config.toml
dataset = "photos of plants, animals and fungi (iNaturalist)"
train_examples = 155796
grayscale = true
horizontal_flip = true
inner_norm = false
shared_expert = false
depths = [3, 6, 3]
learning_rate = 0.018
adamw_lr_other_params = 0.0028
max_grad_norm = 5.0
max_steps = 7300
weight_decay = 0.01
adamw_weight_decay_other_params = 0.01
Rows from expert 6 of block 9, named by matrix and row number. Rows with one number belong to one neuron. Each number is 500 + 50 x the weight over its row's rms, rounded and kept within 0 to 999. All counts start at 0. Numbers have three digits each. After the name is the row's rms in percent of the matrix's.
# gate: expert gate (model.blocks.9.mlp.gate, 16x80x320), inputs 0-79
# up: expert up (model.blocks.9.mlp.up, 16x80x320), inputs 0-79
# down: expert down (model.blocks.9.mlp.down, 16x320x80, transposed), outputs 0-79
gate.4 092:467605423538485514538426612513525525504515488505463498523594450531467481524463584531479537472441445419419529433506484512440555514533409581479517483556546483514434468492481520532499469493453452460507469548471451509534412552533515546456583461
gate.5 103:415468422413456410542551520485481581497517531455555513489468503481514438525502558537526454528527543601479461492440469530498572510493514488427568469480422512544479474515452498466469507532519426538472529472454461480507523459638489579495428416
gate.6 096:492575440406496507452526514524452574526538563395528492484557495555585573527460572558462596531437514508521387491504363500502483537469563591472504527485541547444341487471489505548420499461520525519537456482439467512439500491710480536476557518
gate.7 096:461555436556439474505451417456495506508520502548493530458531516451586488520611522492583518595470458441579466570525555508477464517399451426452473542451464560548515505466451518483460502543392529381445472461479531535465570489540496530495527551
gate.8 098:497517439553448567458443513403442519470540627519511514439543411457511486448461540495490498535459577498456486555488449468600553561508487462560540514482417604512319477589450447532523525610542636520575528409532319490600678518505528501558558434
gate.9 103:425608503444467513573464530529518468528433527489481512502396531505537473504508466453487514530403488528535440566456348444444440513512484487515487491461510447479528508504531474560511518561525484553565474491443349458494449556465568460536592525
gate.10 105:581444533591442512493433523463511469479544537581503531491456373495481433575462495378385532433570440435460499560567479516462469492533527465474491513510508511553565468557456504474499541448538447577506458438543385506490495612483490456513521623
gate.11 092:557509457443428472507434525547344490392510552572490451521507427544489485531559583418554508563487477511530595544452494513455628463444476445515524522469483469475448525440450482503527443611520522510500521554506490438334511554466435445478473438
gate.12 107:408485473459448393611536482403556531540506625499507519489576407507533458556471478457480538526489559577438504516466517581542629517608464487401454484516533486490569518492405480575463514488388467608601520592466547506515581472545500459540471521
gate.13 099:440468481381504532454576521503445486510528460503446548580498519491424475498469525473519549431436410460525532591423480531469447485509478565514515543496505494524499497435475476408544511460414521465436438478487494499477433567440523539556606464
gate.14 092:596603529481497420522573499503525540468458493502521474546572462594540546473435577574632483461398546498466449481555521530495480527448419533506477552525572534584540570452484510552391463456514468443568443511518449491457419582524434499467532481
gate.15 104:521424550538584451505480532493560532516411497524500512450499531565419531544480519531454500612587559519519476489533532455545501586530456476616495385486503532593545534366501440441423599575443502571475463517494469489517497561526561396523475546
gate.16 107:506441484561523458539475466493548527535564467455492449434449529522480567441495574508607491552542427558576428577406577503523422453554461526466458499525480533560462506543463443479496495533455544476480459424501523504443512498531595472470502465
gate.17 100:503488474459498438464456460513532502550474591441474489460473604559536543412415586495488586490447521411473516547512542495499509570499508517484505555442406470562493491450550431601545536511545517547559511458555475526480579401612473492511488555
gate.18 102:619404611580490472444486533493464515469594462500449505410509435546519535510504535524492512513488573483495465460484509487577561522410521544576513531486494424545622481485479495462429508491492516563472518567568539501575538424471488490431444531
gate.19 098:493511542395427483500472487510550453500520503523472562428430449505534465447581545551563432515529517618424499446598510485460456474517479462529534487464420507453512616533526475600570498433518512518472484559441474501546462539519481541485432494
gate.20 101:573473446428490492457552413490441517485584465474404482459500566449525552524466509469614469512486526558477583446552450465474475593506501404532417558479499446436416536492474505493514551427509499440495486539522397520500464535428593502466455541
gate.21 104:461456447457513464446406557491406510565542484471526491486463366500571467551466569626484491537508527516518529597517486506478555480541495443525408459438420568536547505390466559598441472572542595507493506552497510512494553539450501548502490499
gate.22 087:486500584578448511492517470480510455531475537484449577476509516540484506520504587384510552441439544486427522503610474530519501395501499493494486584434551511451438419540550555484460570391540415493545479495560501443517551536589575510471520514
gate.23 095:640497491489432472531595543533438523493529464475542498458557513473487472443531438410485487537519596490502496523632448513597485446536477498544511392461487455459487503489445516463549523418402536567556475514572444556557416447556477511476556624
gate.24 099:518416463483506488495532449509520518411496457384502459439460478497540513579527434498545467468461496374445479474503478496497521593443505454448518503511441485472508413588487439487500406634538522471518505421496512524427434552563429479532541439
gate.25 110:468449554484590537485548486561503476467476535510477514412424522429462555420560483506472554500563499388526436479457482495503433512523470544500479535481593476524363563495478493507424497464495606434477419544536437500556544479620433502490514481
gate.26 093:609527489534464419472543546417471512515468541520476494482531446557538373487521522512445453496427501485635566473500605423464470630455469484487483498549392473510497493533565442532652468442496566506527390404503459437529409498462575496564422502
gate.27 102:551442542543468549457504411543470530491417479480515457361484529458437557534499524529560474433496411479505530472459537483422495432439496437387553491579512541502525484507470523501491554486487506456382546435463390500379441473576576467483495466
gate.28 101:559439516518480564491503545497433496537511513537500547582548523515492504499535557491566518503550558502446469560468465520432489466452482476562535425428559548480544477441564532561513548614474598431505422545473483507475581587575476573489591526
gate.29 102:497482516482485466489473480517559488531472407443459511555545419547547464538397486572440517469622534496424576537470491519459516553524539450445543505478551457397540504574505482574519517522532512532503548494542521504501502513509474425505452445
gate.30 099:505546548530459508490628497465504450541566519455501463481525465511436514525484430463509463508355485558503398504471564529620549551559505393529425512568520470482524533536550484495559513559372519508439493563539483422518411481618489514498587509
gate.31 103:458472451478597567500393423519542498526445548533488459518582468502507580532598552542514419573539444564421448452415506531649519495479591501577572550576486524478395498549453514533513510532544602494482515451456445445596486481556523536496530461
gate.32 100:470464533440512520490525495521471426528423385427518514481617492541563548520486521490509572513548594537444548517555553523434548510585488489520440504471560438476524503469558525618531540446540527516511496509464472436534602533511495580475487469
gate.33 106:419550550519542549503542510541474484469506450551509493591527450575391504641504468503458514588544486419455419549494541510510513470422450457560511460574502547575515581458438441449536471445412569516518501556394495533506410527519475525466459440
gate.34 100:545496502496484427512559517576476485569595513553490540502545507449567499512463447473465465444428403456500442509508476459451516637482519557482532518462561472521638559534514493520525539522443459500531457462525544512573514531543526425477401454
gate.35 100:490412555418511549481542478502556546487663483491535538517501530478546555503467484536510426625484444515465441509381511414474478487479641463548430515491519533558517541498447480521575519512404388420483496472542463505460535445623540515488530563
gate.36 097:502491454522603453591424488487392440424322496501513501517611494540583470506447367486476509513435509385611425526493485511471487452453527486482328501496523489394447429427516536621621502526553467459512469519475571486385459483530423495515529462
gate.37 100:495557534564371547466526523476465537565434472504536484481470434541504481473530466517445474465475476500522567534518471490468524442475470583445437465478511554585508526530483514471552571487415459535534517488424445465476493515408441479515523530
gate.38 104:478508484568442546562639483524491546560400483489491500497543543489562574522533518455558415457483553497471553567433524505555469345447522480469558507540545478457597530509521476527443500502546543437486525479482478534526392528525503555476465473
gate.39 096:413568435435441527516405407514569494512489456441524445508482595476399553346471481459370534552373477514498394546531575539494449580493465492571499494448456537551409455458558490517592507548579476447508448508453421500515425527559434499526540516
gate.40 100:555538410519509512497495442544528389443508564527507463465516475452488454524541517462488454470522435502458406529593425509543545564495494466561529533517455490555519470494500423457641452527433442513461498505507496479570493576545528523438545520
gate.41 100:503574539519536452481456425576490487561465467467507531517461447439464461466490464465475472446509491472464548483396525502524542502538450458459311478440511418438444433462480546480462576530494574454482498513481550530531554449545522472488506496
gate.42 107:476533540494518472573554482558528507548465497471456486533447496582510585438488474452419458510533594548590354610475521464453504428627523507486572600447528363500515469472404584482436456524506400475391480541537510481488479488472409534455582527
gate.43 108:426505470462479481464537484504517527601498524465510460407610367645531350562444538517550419533489547454490407558421536544558558481498474422440514580517660510507545497552521485502526447435450467522508537398529493481488508517535506469553496499
gate.44 094:485453484567450460481556455525583501533496473537424482443477483555530518399539506447544555487568501509424472435513591529490467607466499481486429588490501507519469463477590509470615504560490460408456438451550413464473548475547580534530428559
gate.45 095:461545497462511492464492465565504480487503484385451521527539548580485525460513510443457540521450518590596507499512528479519506588547473456532491476522513489528567515538468509493495524466546506547485490514430473459478433576487452508480564518
gate.46 099:447494606513448504521447482459496485490434471499433504543411397572519494509554528522547622495489460604551490480522470482505485510579547510499479565501587498617597590513610492583590493517470475525529511358520557519517556427557450442450469427
gate.47 103:500508521421494584464472485438511479550490427470517511473510505550462521493480436474615460538570487481486500528532537454533464477491549523513496455543633495612511442571505492398459634458459487587512570534510437472541449519447519573479479438
gate.48 092:504503570485445570525521452478459477398456513499627482593509584573522547534479514540438511487413411618537577535403522466474499483624507483406564547517563441542449359513486508549552579405427476554440507499448513515534488533617452522485509525
gate.49 097:513458430421530493496516390572507462569540543488506533530484452541446505454503520462543502479463410436522498464414588510549500449471499574535520548504479586589493518425475474413468447537514411520522549536537446514389551489514411511474574608
gate.50 101:396572597572459511409555521504437522465541525517490437475459386483443539386418518505504528489420513404490531564417506465568524534486505532590432428539506475487677496499524521435510483457523407517530557506510435453471521570526554522489563511
gate.51 102:467464535463560420562482451518554526482574426433536512450457536551495453422522453451442521507573520628519535449472538493446581406468538484533463495492451617499496542498477470509333465514580421425428459524508575590493529445571531472477434566
gate.52 105:518407561546381502503488450476503532553668437513480465460456462580515488367515524633467509475490481589521500515657475466499507491418516515540558422433469557478452528475572503460500555528497576505475505544472562541533509566493422530535355442
gate.53 108:398547457515529539520449509493471468521471530514547431509504567478494470468433485422468507516540430381521513556407453524515440525577473465509508520561425519552510410611458528556449481454581527504537463523452551457453595468446483522457465571
gate.54 100:613454455470501571527492526492467450482505465565525499411460513454519522462568507550651570504534570647467489434550454526493398470504525497574535484450539430456475548456529501507392511483469525526486548539523545485515557438552504527544535439
gate.55 098:433510472483603557514420406410569496476400508510514462461558523553456533475521486543458355538512520561542418528509522513488541521502533444546566526511477502585487529605422588350471485517565490499487509647483479449460518449577493486504483571
gate.56 101:443532474476470503495468534496544516525399384517484450575433619437368554577503506593485503434448583465474511557509495538409544361502528471547493565522487455446472543488517509515505529543467536437575476466546385527572534537609473519460520471
up.4 089:421444412379493508555465552495643560546525464515465482435502452524492493599514601518482478467542413494463474430535550533453518538590433600492542508564484436516432451552526477540508522523474415493521494562425518508594489483428470476457459486
up.5 107:505458508441474466493564523497467600481525526493563543462546482481502425523506532609508474519560445521431446514476512553512574545500510484500560494458476561509489482542519486460454513551486474552524526459422500550505516496658486565497454477
up.6 100:395574429398483490540531485577484559602585522402549505508530490571576567538494543495475582523461463524518455457476511512519522485448554591498498539513565613452402501484482491550412459495508505542520424435415401473444532520681554589465569484
up.7 097:466469557443529523504555536545546509478482404511539445502484477500440491471472519540511469437454633441431454439552498478545523552584544486487528436615495476457430489581483467499471487578530509561576475565463462553523424500439514573494518473
up.8 099:497483528615583541565432469539506504455542493588446542492455406602488484518542529417569491556468446598547437543493500493562504551497461554489458554484462495426459601554515545464431499525567537524465475605407499481540392459552468523498488478
up.9 098:551521468380484472410497501464445550529506460457513497551495475567486510483580462525525448475405467514550493485523461531595577639464509455492530481461392369490499481473512487433517519539481553427398489514440497498572505546333447529543526555
up.10 102:405646458432518518485582523539457512520447536487382539486480690483549521462494439524547451506480589485546485462417447498505548462470462529558521461462587488505469594491566454522509460454427478516464501545506585487498495432577563552502453461
up.11 096:560466563508493510563504444513373498529505440461482539486573515454446528437501475597612443531385459484544529509515470490502473611503501459583503435509422490520507524417473484525505538558639475427537525537480547506517518492395442451500502424
up.12 104:455508461526427479578509544419507535501479634513501568524463536540491497555489514462542562471436549589457469539480515560503589547602473499383411488486575520498468541489412469561436505512390524496623533509408532485515588506469443466523536504
up.13 099:421518491393494534460533502551506448492463389484395541570509465523457461462492491517526545405529460472538547567438485496521457522516509512526559526505567523483470466511504448461583545443459524490431446479456540483482381548518531534552598450
up.14 090:401466486499532535494420436472498466486464474470444566458486573432488462472529450386385452553551466498538546533454543473549568402564516518531466499413382438427501428495544520452632495557519509494481535426515516494563487533411562454502467564
up.15 102:497461510526565418594416472514494536518456512534538529461555553464532442591521494524391547615529551609538454489435464444560617603552478530574510424473515576538543485401545404451442520534543540504525541502517495527482536494640513400528482601
up.16 107:582400473533548490593482492472576563527471464429435396423521505541528558526452561494665425563528467434548472569430509511458497528506478467457482491545530515523494487478447383500509480447430541483491469487567531506510614548467505488489533429
up.17 097:576588536531596507546470537554483526458462462510453565605566512553533386535563478600526504499510535461602551479469475507521520546514479510455462519511620476416472517494491486504517463519355570495512455472541568541530570493502515433528499441
up.18 103:469598423506511459534520518515509460537473511431482525538442512504550506495505585377491521507416493519453439480545460477563554374584475420574538469489432482555508536465502436513571590511538508451458452467516412500463623499593526572516499420
up.19 099:524459391549452469487479511488441510488567481480488546519504496434507501584517483521579508520540546586552519374451412461507413505484530416478436518482490448481439614440439515433614498542581535467653485501451478489515471488424525471563489434
up.20 097:475420547489522482478524573472476523488448429511459462451475609505516514472519482596636428504634554533463541496498427534417464632505560392488575540547523443469414496513484469515517505538394571500481510589432466457491437511495501532440371489
up.21 103:537445574536449517479624543523398466453494552477495453480437465455464508436450502427448593560494532504396538490523495432533440602430523515515425517477650568482481574501494523476449483450466527457513446518506493521504472493462541515514556437
up.22 086:549620547498466513477483496540520532532639369501603484564540476518498458543519528549506499542488544421491539532531542537472503412491436490497437521534450535506485485554563562457498589522445469515522525485520545435534527585478502554473567623
up.23 094:606481459475526426517483464472563520471528436463462569555438328480508516528518452535597508557499489451416526436610518501530500487528430599510516533570485432546572481537492449486510515440513414440467498462483492492483477510555461476467476462
up.24 103:441456579510521494530470483527523473565492544590499575582545527474425508553441527489496447502493426491542546514409520444428475424591505466497517497436595457469554517488505491566516517484518478504548503570491588528457485436559497517491550565
up.25 113:427447542517598556421554477534496498436461532529462528474405557436464529390534463526497551503595491354507496466488452527479444420527449590499475544460604488513413622489481439529486511422495579438498431534524427465529540488612464490499459488
up.26 094:549525580465542513520453500478517520453532391613492449535532541390531561505540482548483634526531521484406508500480388492526453612509484490622456533479536435413456466473494430440492557511403523560528496560544495495507434602490455556483409432
up.27 108:578514543556452539533500531518478487389384536420529500327496548486512546498478470497539445495414404435487513446448505488435508494498573450483507504543586439504563501482345449471473455461587452514516544552555479548495477470538500602485533448
up.28 097:456484499508505440505482464550370513458517517448478486529539544463479474471568539439472556446536494514571455498558455503536577539487541474411563487616483523527563571369440525529429497472414473558421489563379592487513456498450466615516506525
up.29 102:478516477442475561453544444478457535473553522491546496465541506454527502452543531410571584554416488494513472490467536479468446414454429555558516543530459553518513479418520495458542526512423566403548408459445558488585481509499446454558488455
up.30 101:529509504496499509524453484490443556527474580515519490583453503490561494458512482614536480442574549393426551464523518542519518566493516526535516487425523480530559526591465538520493510528519505492541509493602589536464576543447494536480443457
up.31 102:594534575494433455501566592480520473456581413455504524483484497467481427439467445490491587455526523451525510492585543449410503495546461518409440443474528442564613487454556503466495560505445423524533432568520578555416449481463470474483567552
up.32 102:529482552522454419491394559480519481461533518503577531483385531363524464473506456512500505495507443523559478492548430462590497525538479419404499388489420530450598479522527472434487567551533585505498530477459509503500422449429430479496460524
up.33 107:450465598547475599456436497532476487561546464475412558457497486535534516516494530480469542528415513414502454508561523470536525580487553542481440435448467576467501503484523537410495449499507481433475474473490527469496397486433409524410531465
up.34 100:457517517496448554513387426517493519452462474408517566486397430442398595540590590558524572550571518589458607534499448473583501443513526456515496440469455477471461593444551551466459437454596587530577474528546522508544488446528424544480558486
up.35 107:579520472518576496469522431481473421498416454419466453475520544576431534520514535513479493523590526581437559537498490483518463514511377533446510506506538534461550440473508492534552454504512609479462501463497455462531484429460464359488486464
up.36 099:504487440470594502560518543458582520469492480456475543527540510561485481552488516506488501516569523467475519573520501506546551358593535459495479510530564476502488589483488507549578454506523573514558506498514550567472504497543475555510429577
up.37 100:457504476501569515531583514510485415526493484532495521570576559431564503572479521456439500508457504536552447464560448484424446510499503476524446512440554558546440557530524538524499552494593360469591500473469538546553440608552574411533459489
up.38 102:521498507445406463481543548555406489505515502480543478471540481541599422457492495539534531412565468499534508517489552520564482497540488428524523519554466492574586489486436413527505505516465472470375522464463429484492532509385530551454412488
up.39 098:475535471469483532507485434572509492542412430438467449504524537467510550346451502489398482550374458553512389506568530574516460562507467436534467539457455596513487473478548513541540578538526508442481490555439426512520472515526466499491558567
up.40 101:501506570434574464524544450490501518519527504408415534520508583493594451510477468488418506504531434498472521556465464468434602554443526471541566557572456465462503499470547492544565639566463480462555505502461566510529551501391541541512484474
up.41 098:499450585511499477564427413521523531510528455498533521632404433566556552423495426496451430588498578474486517496462515454506453440544502439471442573538566481462563423455515527548462533485477599518565478576480532485541511501546606539524446472
up.42 105:470583561423503386556464507491536542493483553491466478463491486445525459432560421498448556483509451495583496521542529537600589474566494516593448561409465482541559438519464419463466514482439556554474476604564534522466516496564448468496443536
up.43 106:513491463486534462455515430501513501609505539474568455483573392638500420523452482540507390570411549474494413581368510501538508527483517465408491519469622493550507431555543488550540451448450435459483497439520513469421409510515415449535528473
up.44 091:475436490524485477492513464521560516586484558552455496484534437519513553436442518491504504478610562571520490509447561497350495474461489459448458487475613462550407511417506506485550453525552464450512455521455483473440538529466593482537472504
up.45 094:569513522498520522436489555493468445542451542449498509500505519508564491563553510509536563447554569560485585530435447505527519446478486449547427412508597535577499462537472458552477582515474554513601505375443525483522486523492440590548469507
up.46 095:520479469501564458525526496556474494473598542479547475399517655384506483520452528492489404565541539433437524474417473509457513554441451467507481379502433533405493426492401558406493506487524530400463490620492413472498547530529554603500457463
up.47 102:418462375552580412483484524470556510484575480557457548475484544423491437600577491540398497490619544522526430395516481482440493428557494482437517547477491467421513537440460592578502478507528540431528473511488519512544534368555491502500453555
up.48 102:511553455551439424535456583499526519458524618504416469510480543565469477510480497429519578479413599506522484472573597531460555426417507584482477482513461518549503590565413489483420605461563574470558472580489443423453349516519535479524424502
up.49 093:543539487491424425405572471472561556473432480562514512502536481486477551512437494525536526564463464539612479418540504522403499450496427435526478422439457526481580442522453530463439393496553462518441535512361467502515456518509579515474505454
up.50 103:561444593535506483514515473555524486513422486523451475478586596569482485440491470473472489469568529443493438493489484501435441456560452572565524572578455376513564471536570517503499504474455417506503503456553546463498495505537525440495562417
up.51 107:604511409569503483477470514481453523555506568482465455514495405485522491607574499581575450509617449516458466529509447505436393582414509413505543400511445543475439569467453521524405476574486616450601484436470401474494460504581523596503435523
up.52 104:465463575586466484532452490451439499459639544538508490429474638551466471518502505603466524498470434424399541544527480498594505569465557426498489535445356402531515444516575447453535428561575514441536502498499525500528471556558433541458423544
up.53 109:568424578480428468506553464550597557449460508594527564452455492483477515495501561542520511516440584542492524504534538496518537559446515511481430528456523549457542466458509532543455518541500516488486503487492501542574561484520550518505529432
up.54 096:433499541595453476463479514540461527465482555444509466611528473537561496538445563436424478462515504406520446536583488476517593520462478478419482490556465548474515460497450538444584470484485554534529494462466449508464411515492432435464455554
up.55 097:430473512497621505485477379437565483518483543517503394491473513453493557466488528556502435530512554551515495471498469499541559543513477471523577533459506556471501463565411522458409555589677573475577541616455394467488476497476559456536484523
up.56 102:452514512536486480475504515485527479535406410536478533555397514525417453552470461508340489467488485474441495485545521487477487408544526514558466507498495451460559431513426542377511504504513603545538469474427534493536456500540438507456638441
down.4 093:542483504439560458545564435506448482535524443470528567444457448504510425557448478494511405483500495505578537528469486560477507555362447503564498546440463480545482456411510503442434547467572540512513469482563505548545447576392502476479523396
down.5 106:602497468488534387565538517445475568437571420475497505489409487558576606513545513513473536587567442463566474466520465463487483485465577482423509531589396473537466528506496494540516552551453495585514527497497539495540433469490535581487470449
down.6 097:445541436526493424567545570509513501442427435503566524467551387557507606547479448439510509508571509491562489450426482598574561428430470428493481480497412477539373519450386550428519429454555481450549428471431457450542551507534536500573459424
down.7 099:478436547550494524491549571477555464556448602570426503465507509509494478474411537388520480448588519472426489504556526535445511499485445466441530530470484510499505494467535559401527527503516417547512491492503542455512448473531446535472500479
down.8 100:523546486470487603499519490529613479535499448441497543547452481607497609495479496542530456482470496485604468479551499377563520475437483502443493551515609537446509557501425487530465500501475531449422460490589420418502437511468527543555460508
down.9 105:539567505614517480418565520466512468435543542469474431424557447450466419610571490625479650406520437507549433545563475452529581461436563447497568440551499487516500484493521476543451504592517621453564517444450506506504515450515502495506584477
down.10 098:433441421451517455415527482536580469506422449491471379517464517466539516480521445414476474448494527561494363563571502473431504436484522534530440678527564575547427460540475578516542557489474555493436474531560467522532506519572467384455615510
down.11 092:450411569461529373501509507486441450479420562512549502429561387392517448506534473432569484570502452464541498502528480547545539403417501431584547585508477524489510397486493503559547557485484405508486511511430550488513460534420582517514443578
down.12 104:506523590536533544380538505493421440534378449453496467436438528638489526594504456509516585497426419485528524607562477429471521615406484384514487537495447460486476501549545462476492501535481473545477511548513542497504535506491483526542470429
down.13 099:581462509571521437479591493422473431515477550407587519544460512523562510507479480465482522456497482471426472501530548474601499530521493489467487469524535620513541581474464494493450457499556478517608551498466539464522481491407504462567470405
down.14 091:334454556584478564472485565506541516563580502557486453552425487481419528441460460569579516469469479524369495571558544414551495625451645529526509494486561493556476475512542443579504449461484429492543508487497565476529480540562455426440534481
down.15 107:362504480533560480525575446448553441572457538522583520607525546539495599554519528591577463416545494526522454477510441483528405389467434524492483512552463498423530418466494471539455540492568483587526469537493454442492578490537515499523528558
down.16 104:449465477478517560472458413447554433500413494635501564466469505615423461457452451473530524544391503492537561441496480475408523526516499513523507470431567533487403496496478462479502559466525515471477411544496479533511464473473498501613484349
down.17 100:502485581523448454485471459522485424555558506497555530477617525495632545440481498409509563543428513506394401563450468451439508488537508564434468538486537521474506519475438471507470525511493568465512583549526488485561496460446529602594571429
down.18 104:590499404407456397621482528431427553491530359495476547492432556499523430502500421425523477483446536476503492645445564464393516577502442485600547529488542507488503410515505472463558485469512482526580465503473570506525532540522444469396584536
down.19 102:608494537598515490489475413587562525344526514503474470443502517509547576495500535442504514502476552540520511440486479481489433474593514471548525533518559619453518476492504456554523495518574484467584516584570534572517477495589487525536484601
down.20 098:506527541495488497361504535489450530462418528503529427513500569375495491509540471454520560488436525541486520579418481465585536472439589514567510548497418447518400491511460454519462491555500367583488455413484496543547445480484580489588564452
down.21 098:539478551484560488467522470548503516537477434473519503521436463600497484464525544401478510475547477461588472422493502530565520478497450513547568480539544483430465455487458532503514472523544419409453469565588507429504486439518509429517519394
down.22 085:501498462475514493500439508447598401537416482584480450518441441483523452502495590610552353436452523544552428495512490424489543427475528473512511517542554468502597500443516483473497516477481609507457518567531533495549419510455507530447436486
down.23 092:514556440495481499533529505448499418591420475479506495518505447487452532545550498574502564505495479489563470482477500488471405535435474450388490553516518498553462511503495526528498539520459538537497433453431514493534539532424498535575431493
down.24 100:462486433440482442449465520550506526633443488510464537511463538462553597503437405373427534439503508454541495539508463482578465528438467469523458486538590563596530566497429481531570586514498536560518571480469540462475545491496524522551415504
down.25 107:430478521499517436513457503434488406414384556492508559610543656449541506550466507560469535496448527491477503491453509514542539488513445470480516461497502619430510461464491513418485456468475482501559469487491465523538488498434429443443366544
down.26 098:532516609457489385508552421477523439472352540387507488491444442574491560523522493594438464508465535476550440532498464511454590484463502549525448442466525538497511471512524481468411528474441533507414526497518400471497475464531461457496433580
down.27 106:280582569345504391352538472461402414475496496467541447544493454634488474459480522473432526547538468527479555486486455579479556546568496487509502397457476523473527418576537440516527523488534396563532517546477571557538451460512496510445469428
down.28 100:501478455482510456501425499557557524394550553540406548538429498500449536561572523466485458473445537561625534537576503452441528479430515525573485405429524607459531644459500486532485555493552529455548462383540434525475489525551484455512487477
down.29 103:498424516598557485451488514502365418493335432443460383508492492502512557507501505476553482521497514473489485498543495403429508465587494510541500478464525445433578491505515591498515431509559578486504459547532488403490546519497566447474575539
down.30 099:486508517437561440484616512520526450427397457422564459505549569587461578517579484521496525445462527488534496600520490574449549503534488525491501459499472461546443513539454498545537397514614545479384479379514504459475571525510531473542490486
down.31 101:540540531485530538445447499539495554466476509507482436467437394417453377581433589487538473465521497503434637493549460429554468521486484490529508440529528591459460423526462537575514526475528461540477492451475545515517524508465491424512521405
down.32 101:568563508396479432482512487536441636460459610511470493435452458535511581562472433483439547436361443530513495505414494395493468521541412503521491455515538545533488456557513545535544529501451548471541632492511470488515555487514495517504476507
down.33 104:492511510504478453442462519579444524435542448525554479457543467420491486396519501477520478501470462573451521605460563458580554520502523494380582494427455514526478554589527463482505510478514393546477403493522508419469518564443526521471521524
down.34 097:530456463464623513491476508439601384519542495497531579484482525578513561471501557578446481535434489440515409471533531438532503540530495460553482527472517439479425434526513505504474469519371493506542561469500446467489436526522509446503560572
down.35 102:521492549469577549481518450464531492433482562452472479569426451516581509418485508478567603449425421479417491533503496530438477476443495505543515621537476510499437521527462482506523536526458480475439566529575521486492538506515568457551530685
down.36 101:505545465553455531443490357534492520506388466553479559495502472586434520559502433518474549384450445534447360402487569636448558493465480479504486531540498536457510433527554498542529600483494463538487487460548441584439525524509494496449485485
down.37 101:379558518364520354494563514551486486513500552456565434487522473465492547534478456444423557507499494527592421486449524577546414472519424549443514551451487468510520391509504494481464383535511556477505466533542593564504485568483459586479519510
down.38 105:479483425457541517387487479567453427444469511496483513485532442574471458486493492571487490506509493525463494534508469484552469458562500526553536491520489370485482470561520516479408523486509494457508510569468560424515441454444487547417499451
down.39 102:582546585593511558513569510527434455537500513510512508485506553460572472472450453417418529550535537499560474579494529447450543527552535519512458490424458418458503462560494476496482549435453436539500558461515457536485394452482468510560496496
down.40 099:549485434628475516460410493600492426557503435551514514511448567405487495468594508454560482513607516462559488586532490582489614439591533496518472512460622587444491518568466481509460500471482509508510565504455440461523573485451516452482477533
down.41 097:429526524478483503492491492503477458551456324521479611461606432397483486489494548441461474583522542516543463523524477424523447436510588484459471605544454460506441439531427492550553565552447507461525563571547516514551480544578559500520395509
down.42 107:635449578380466429572412463533500435513498507457517588463494486424572522517425519467556527522515490536541464470502479557380481520459511410565523571495546521506461457503510470550582457492369516495407441550494513431503585482478522503474501583
down.43 105:395528505587503474517450506424370595538540574588453462541513625506459413509524464401509530560530424497474496485456460472464431492430559421370498543500477484531514571510494570502537475561443466504492468497499414453503405554508485529405545494
down.44 093:529435546645509545521491479399477526497351429476529454507539555570467567401521455391544511459448425482585497507441569438427547488484521614482517430493509594437507503489568482549528617512528430577497595464509532504497498513561484582576492437
down.45 092:535494549481514573515404498560506444501551351342482427602469552493511432500509456502550525451509558483488541482625485495473516464550463625541470497433512563516572537548512544457496501522424538519432541548531461451447483485480509453436549513
down.46 098:490472517407427514438545556506494537521537562463488476479442548416521556536467533397455438473480453516437487569538485553508595471511607513489532497459573434498507486545427522592493569488473527444531478412493481543499432513455493447514546563
down.47 101:555469572520524638465486482605434521506443542497539555558491602472473545534519436403455390545625499560462537514584534479539501558423496516478514484471398505447507543489439444443511460503463444513534501475532470469551438504345534568439412556
down.48 101:449576554423495568445513407528433545484478537500481602549498554439455493447508456556455477421447602463535511589574453532473518473524497592512496534500532516495608485523427511475485478552535456524513597590522604552492522434449509527380567553
down.49 098:539434550447525560416526510454423523531481543484519512531534617415493504455526548560538542404554471535555594486469532472427492619414413484487453509515418471521536498539620513591525550526557428474527492445460526521444456562410506556479423511
down.50 103:531517559472480542578469541537538599516500397518468552430503483598545633568553534444472498536548508472546399497486515497554483502503433447578504477517561473535496469486495571564420487552439485441466378476533484529496564450508521517506447483
down.51 099:468469554392485480497465435523386439451514442575539575518509517615515506474504486548477487558486458473532509495419533540555521543575599512519520543524458439554516430466554432553497476514481575579462384416594503473452500416504491515527542547
down.52 103:421579443446433357601430421587455466397508534584477438483440524454476514563403463477459523458561545470449546506415526483512414608455514454513495495484553396506474433453496448461426475519487475498564438465574451483470443527513455575412447538
down.53 108:536520509501474492493541436507547437564491626482424496529619471483552496469492569532431341469513571542445676595511534494440503419424459429471499478474449431456523557473503501555504484475466542437495491544499502571504535529539429428496537471
down.54 100:356509557516472619518481512437622529516528577518491491517516510433437457456476545529566523518427423476545481383506564454527447487559501479432517536443413551446596572554499471479521483498463534472519605444524558537506435491495497505512462448
down.55 099:491462512490458503615499522478499521527535552522495439436485466446473553455469559421575528467511490571452489536458519474488544562528579454494506572551471435523515474442431503556470555506454500548524511475543500513456507476550497384569384609
down.56 103:565491468540461366552537525613483450455546437524456465530479575536575499497494541484545540480504449495619547556522462460462417417576512484489537489590516450442632545492557464477511575529536437553550529547458540503511474485547541496523451599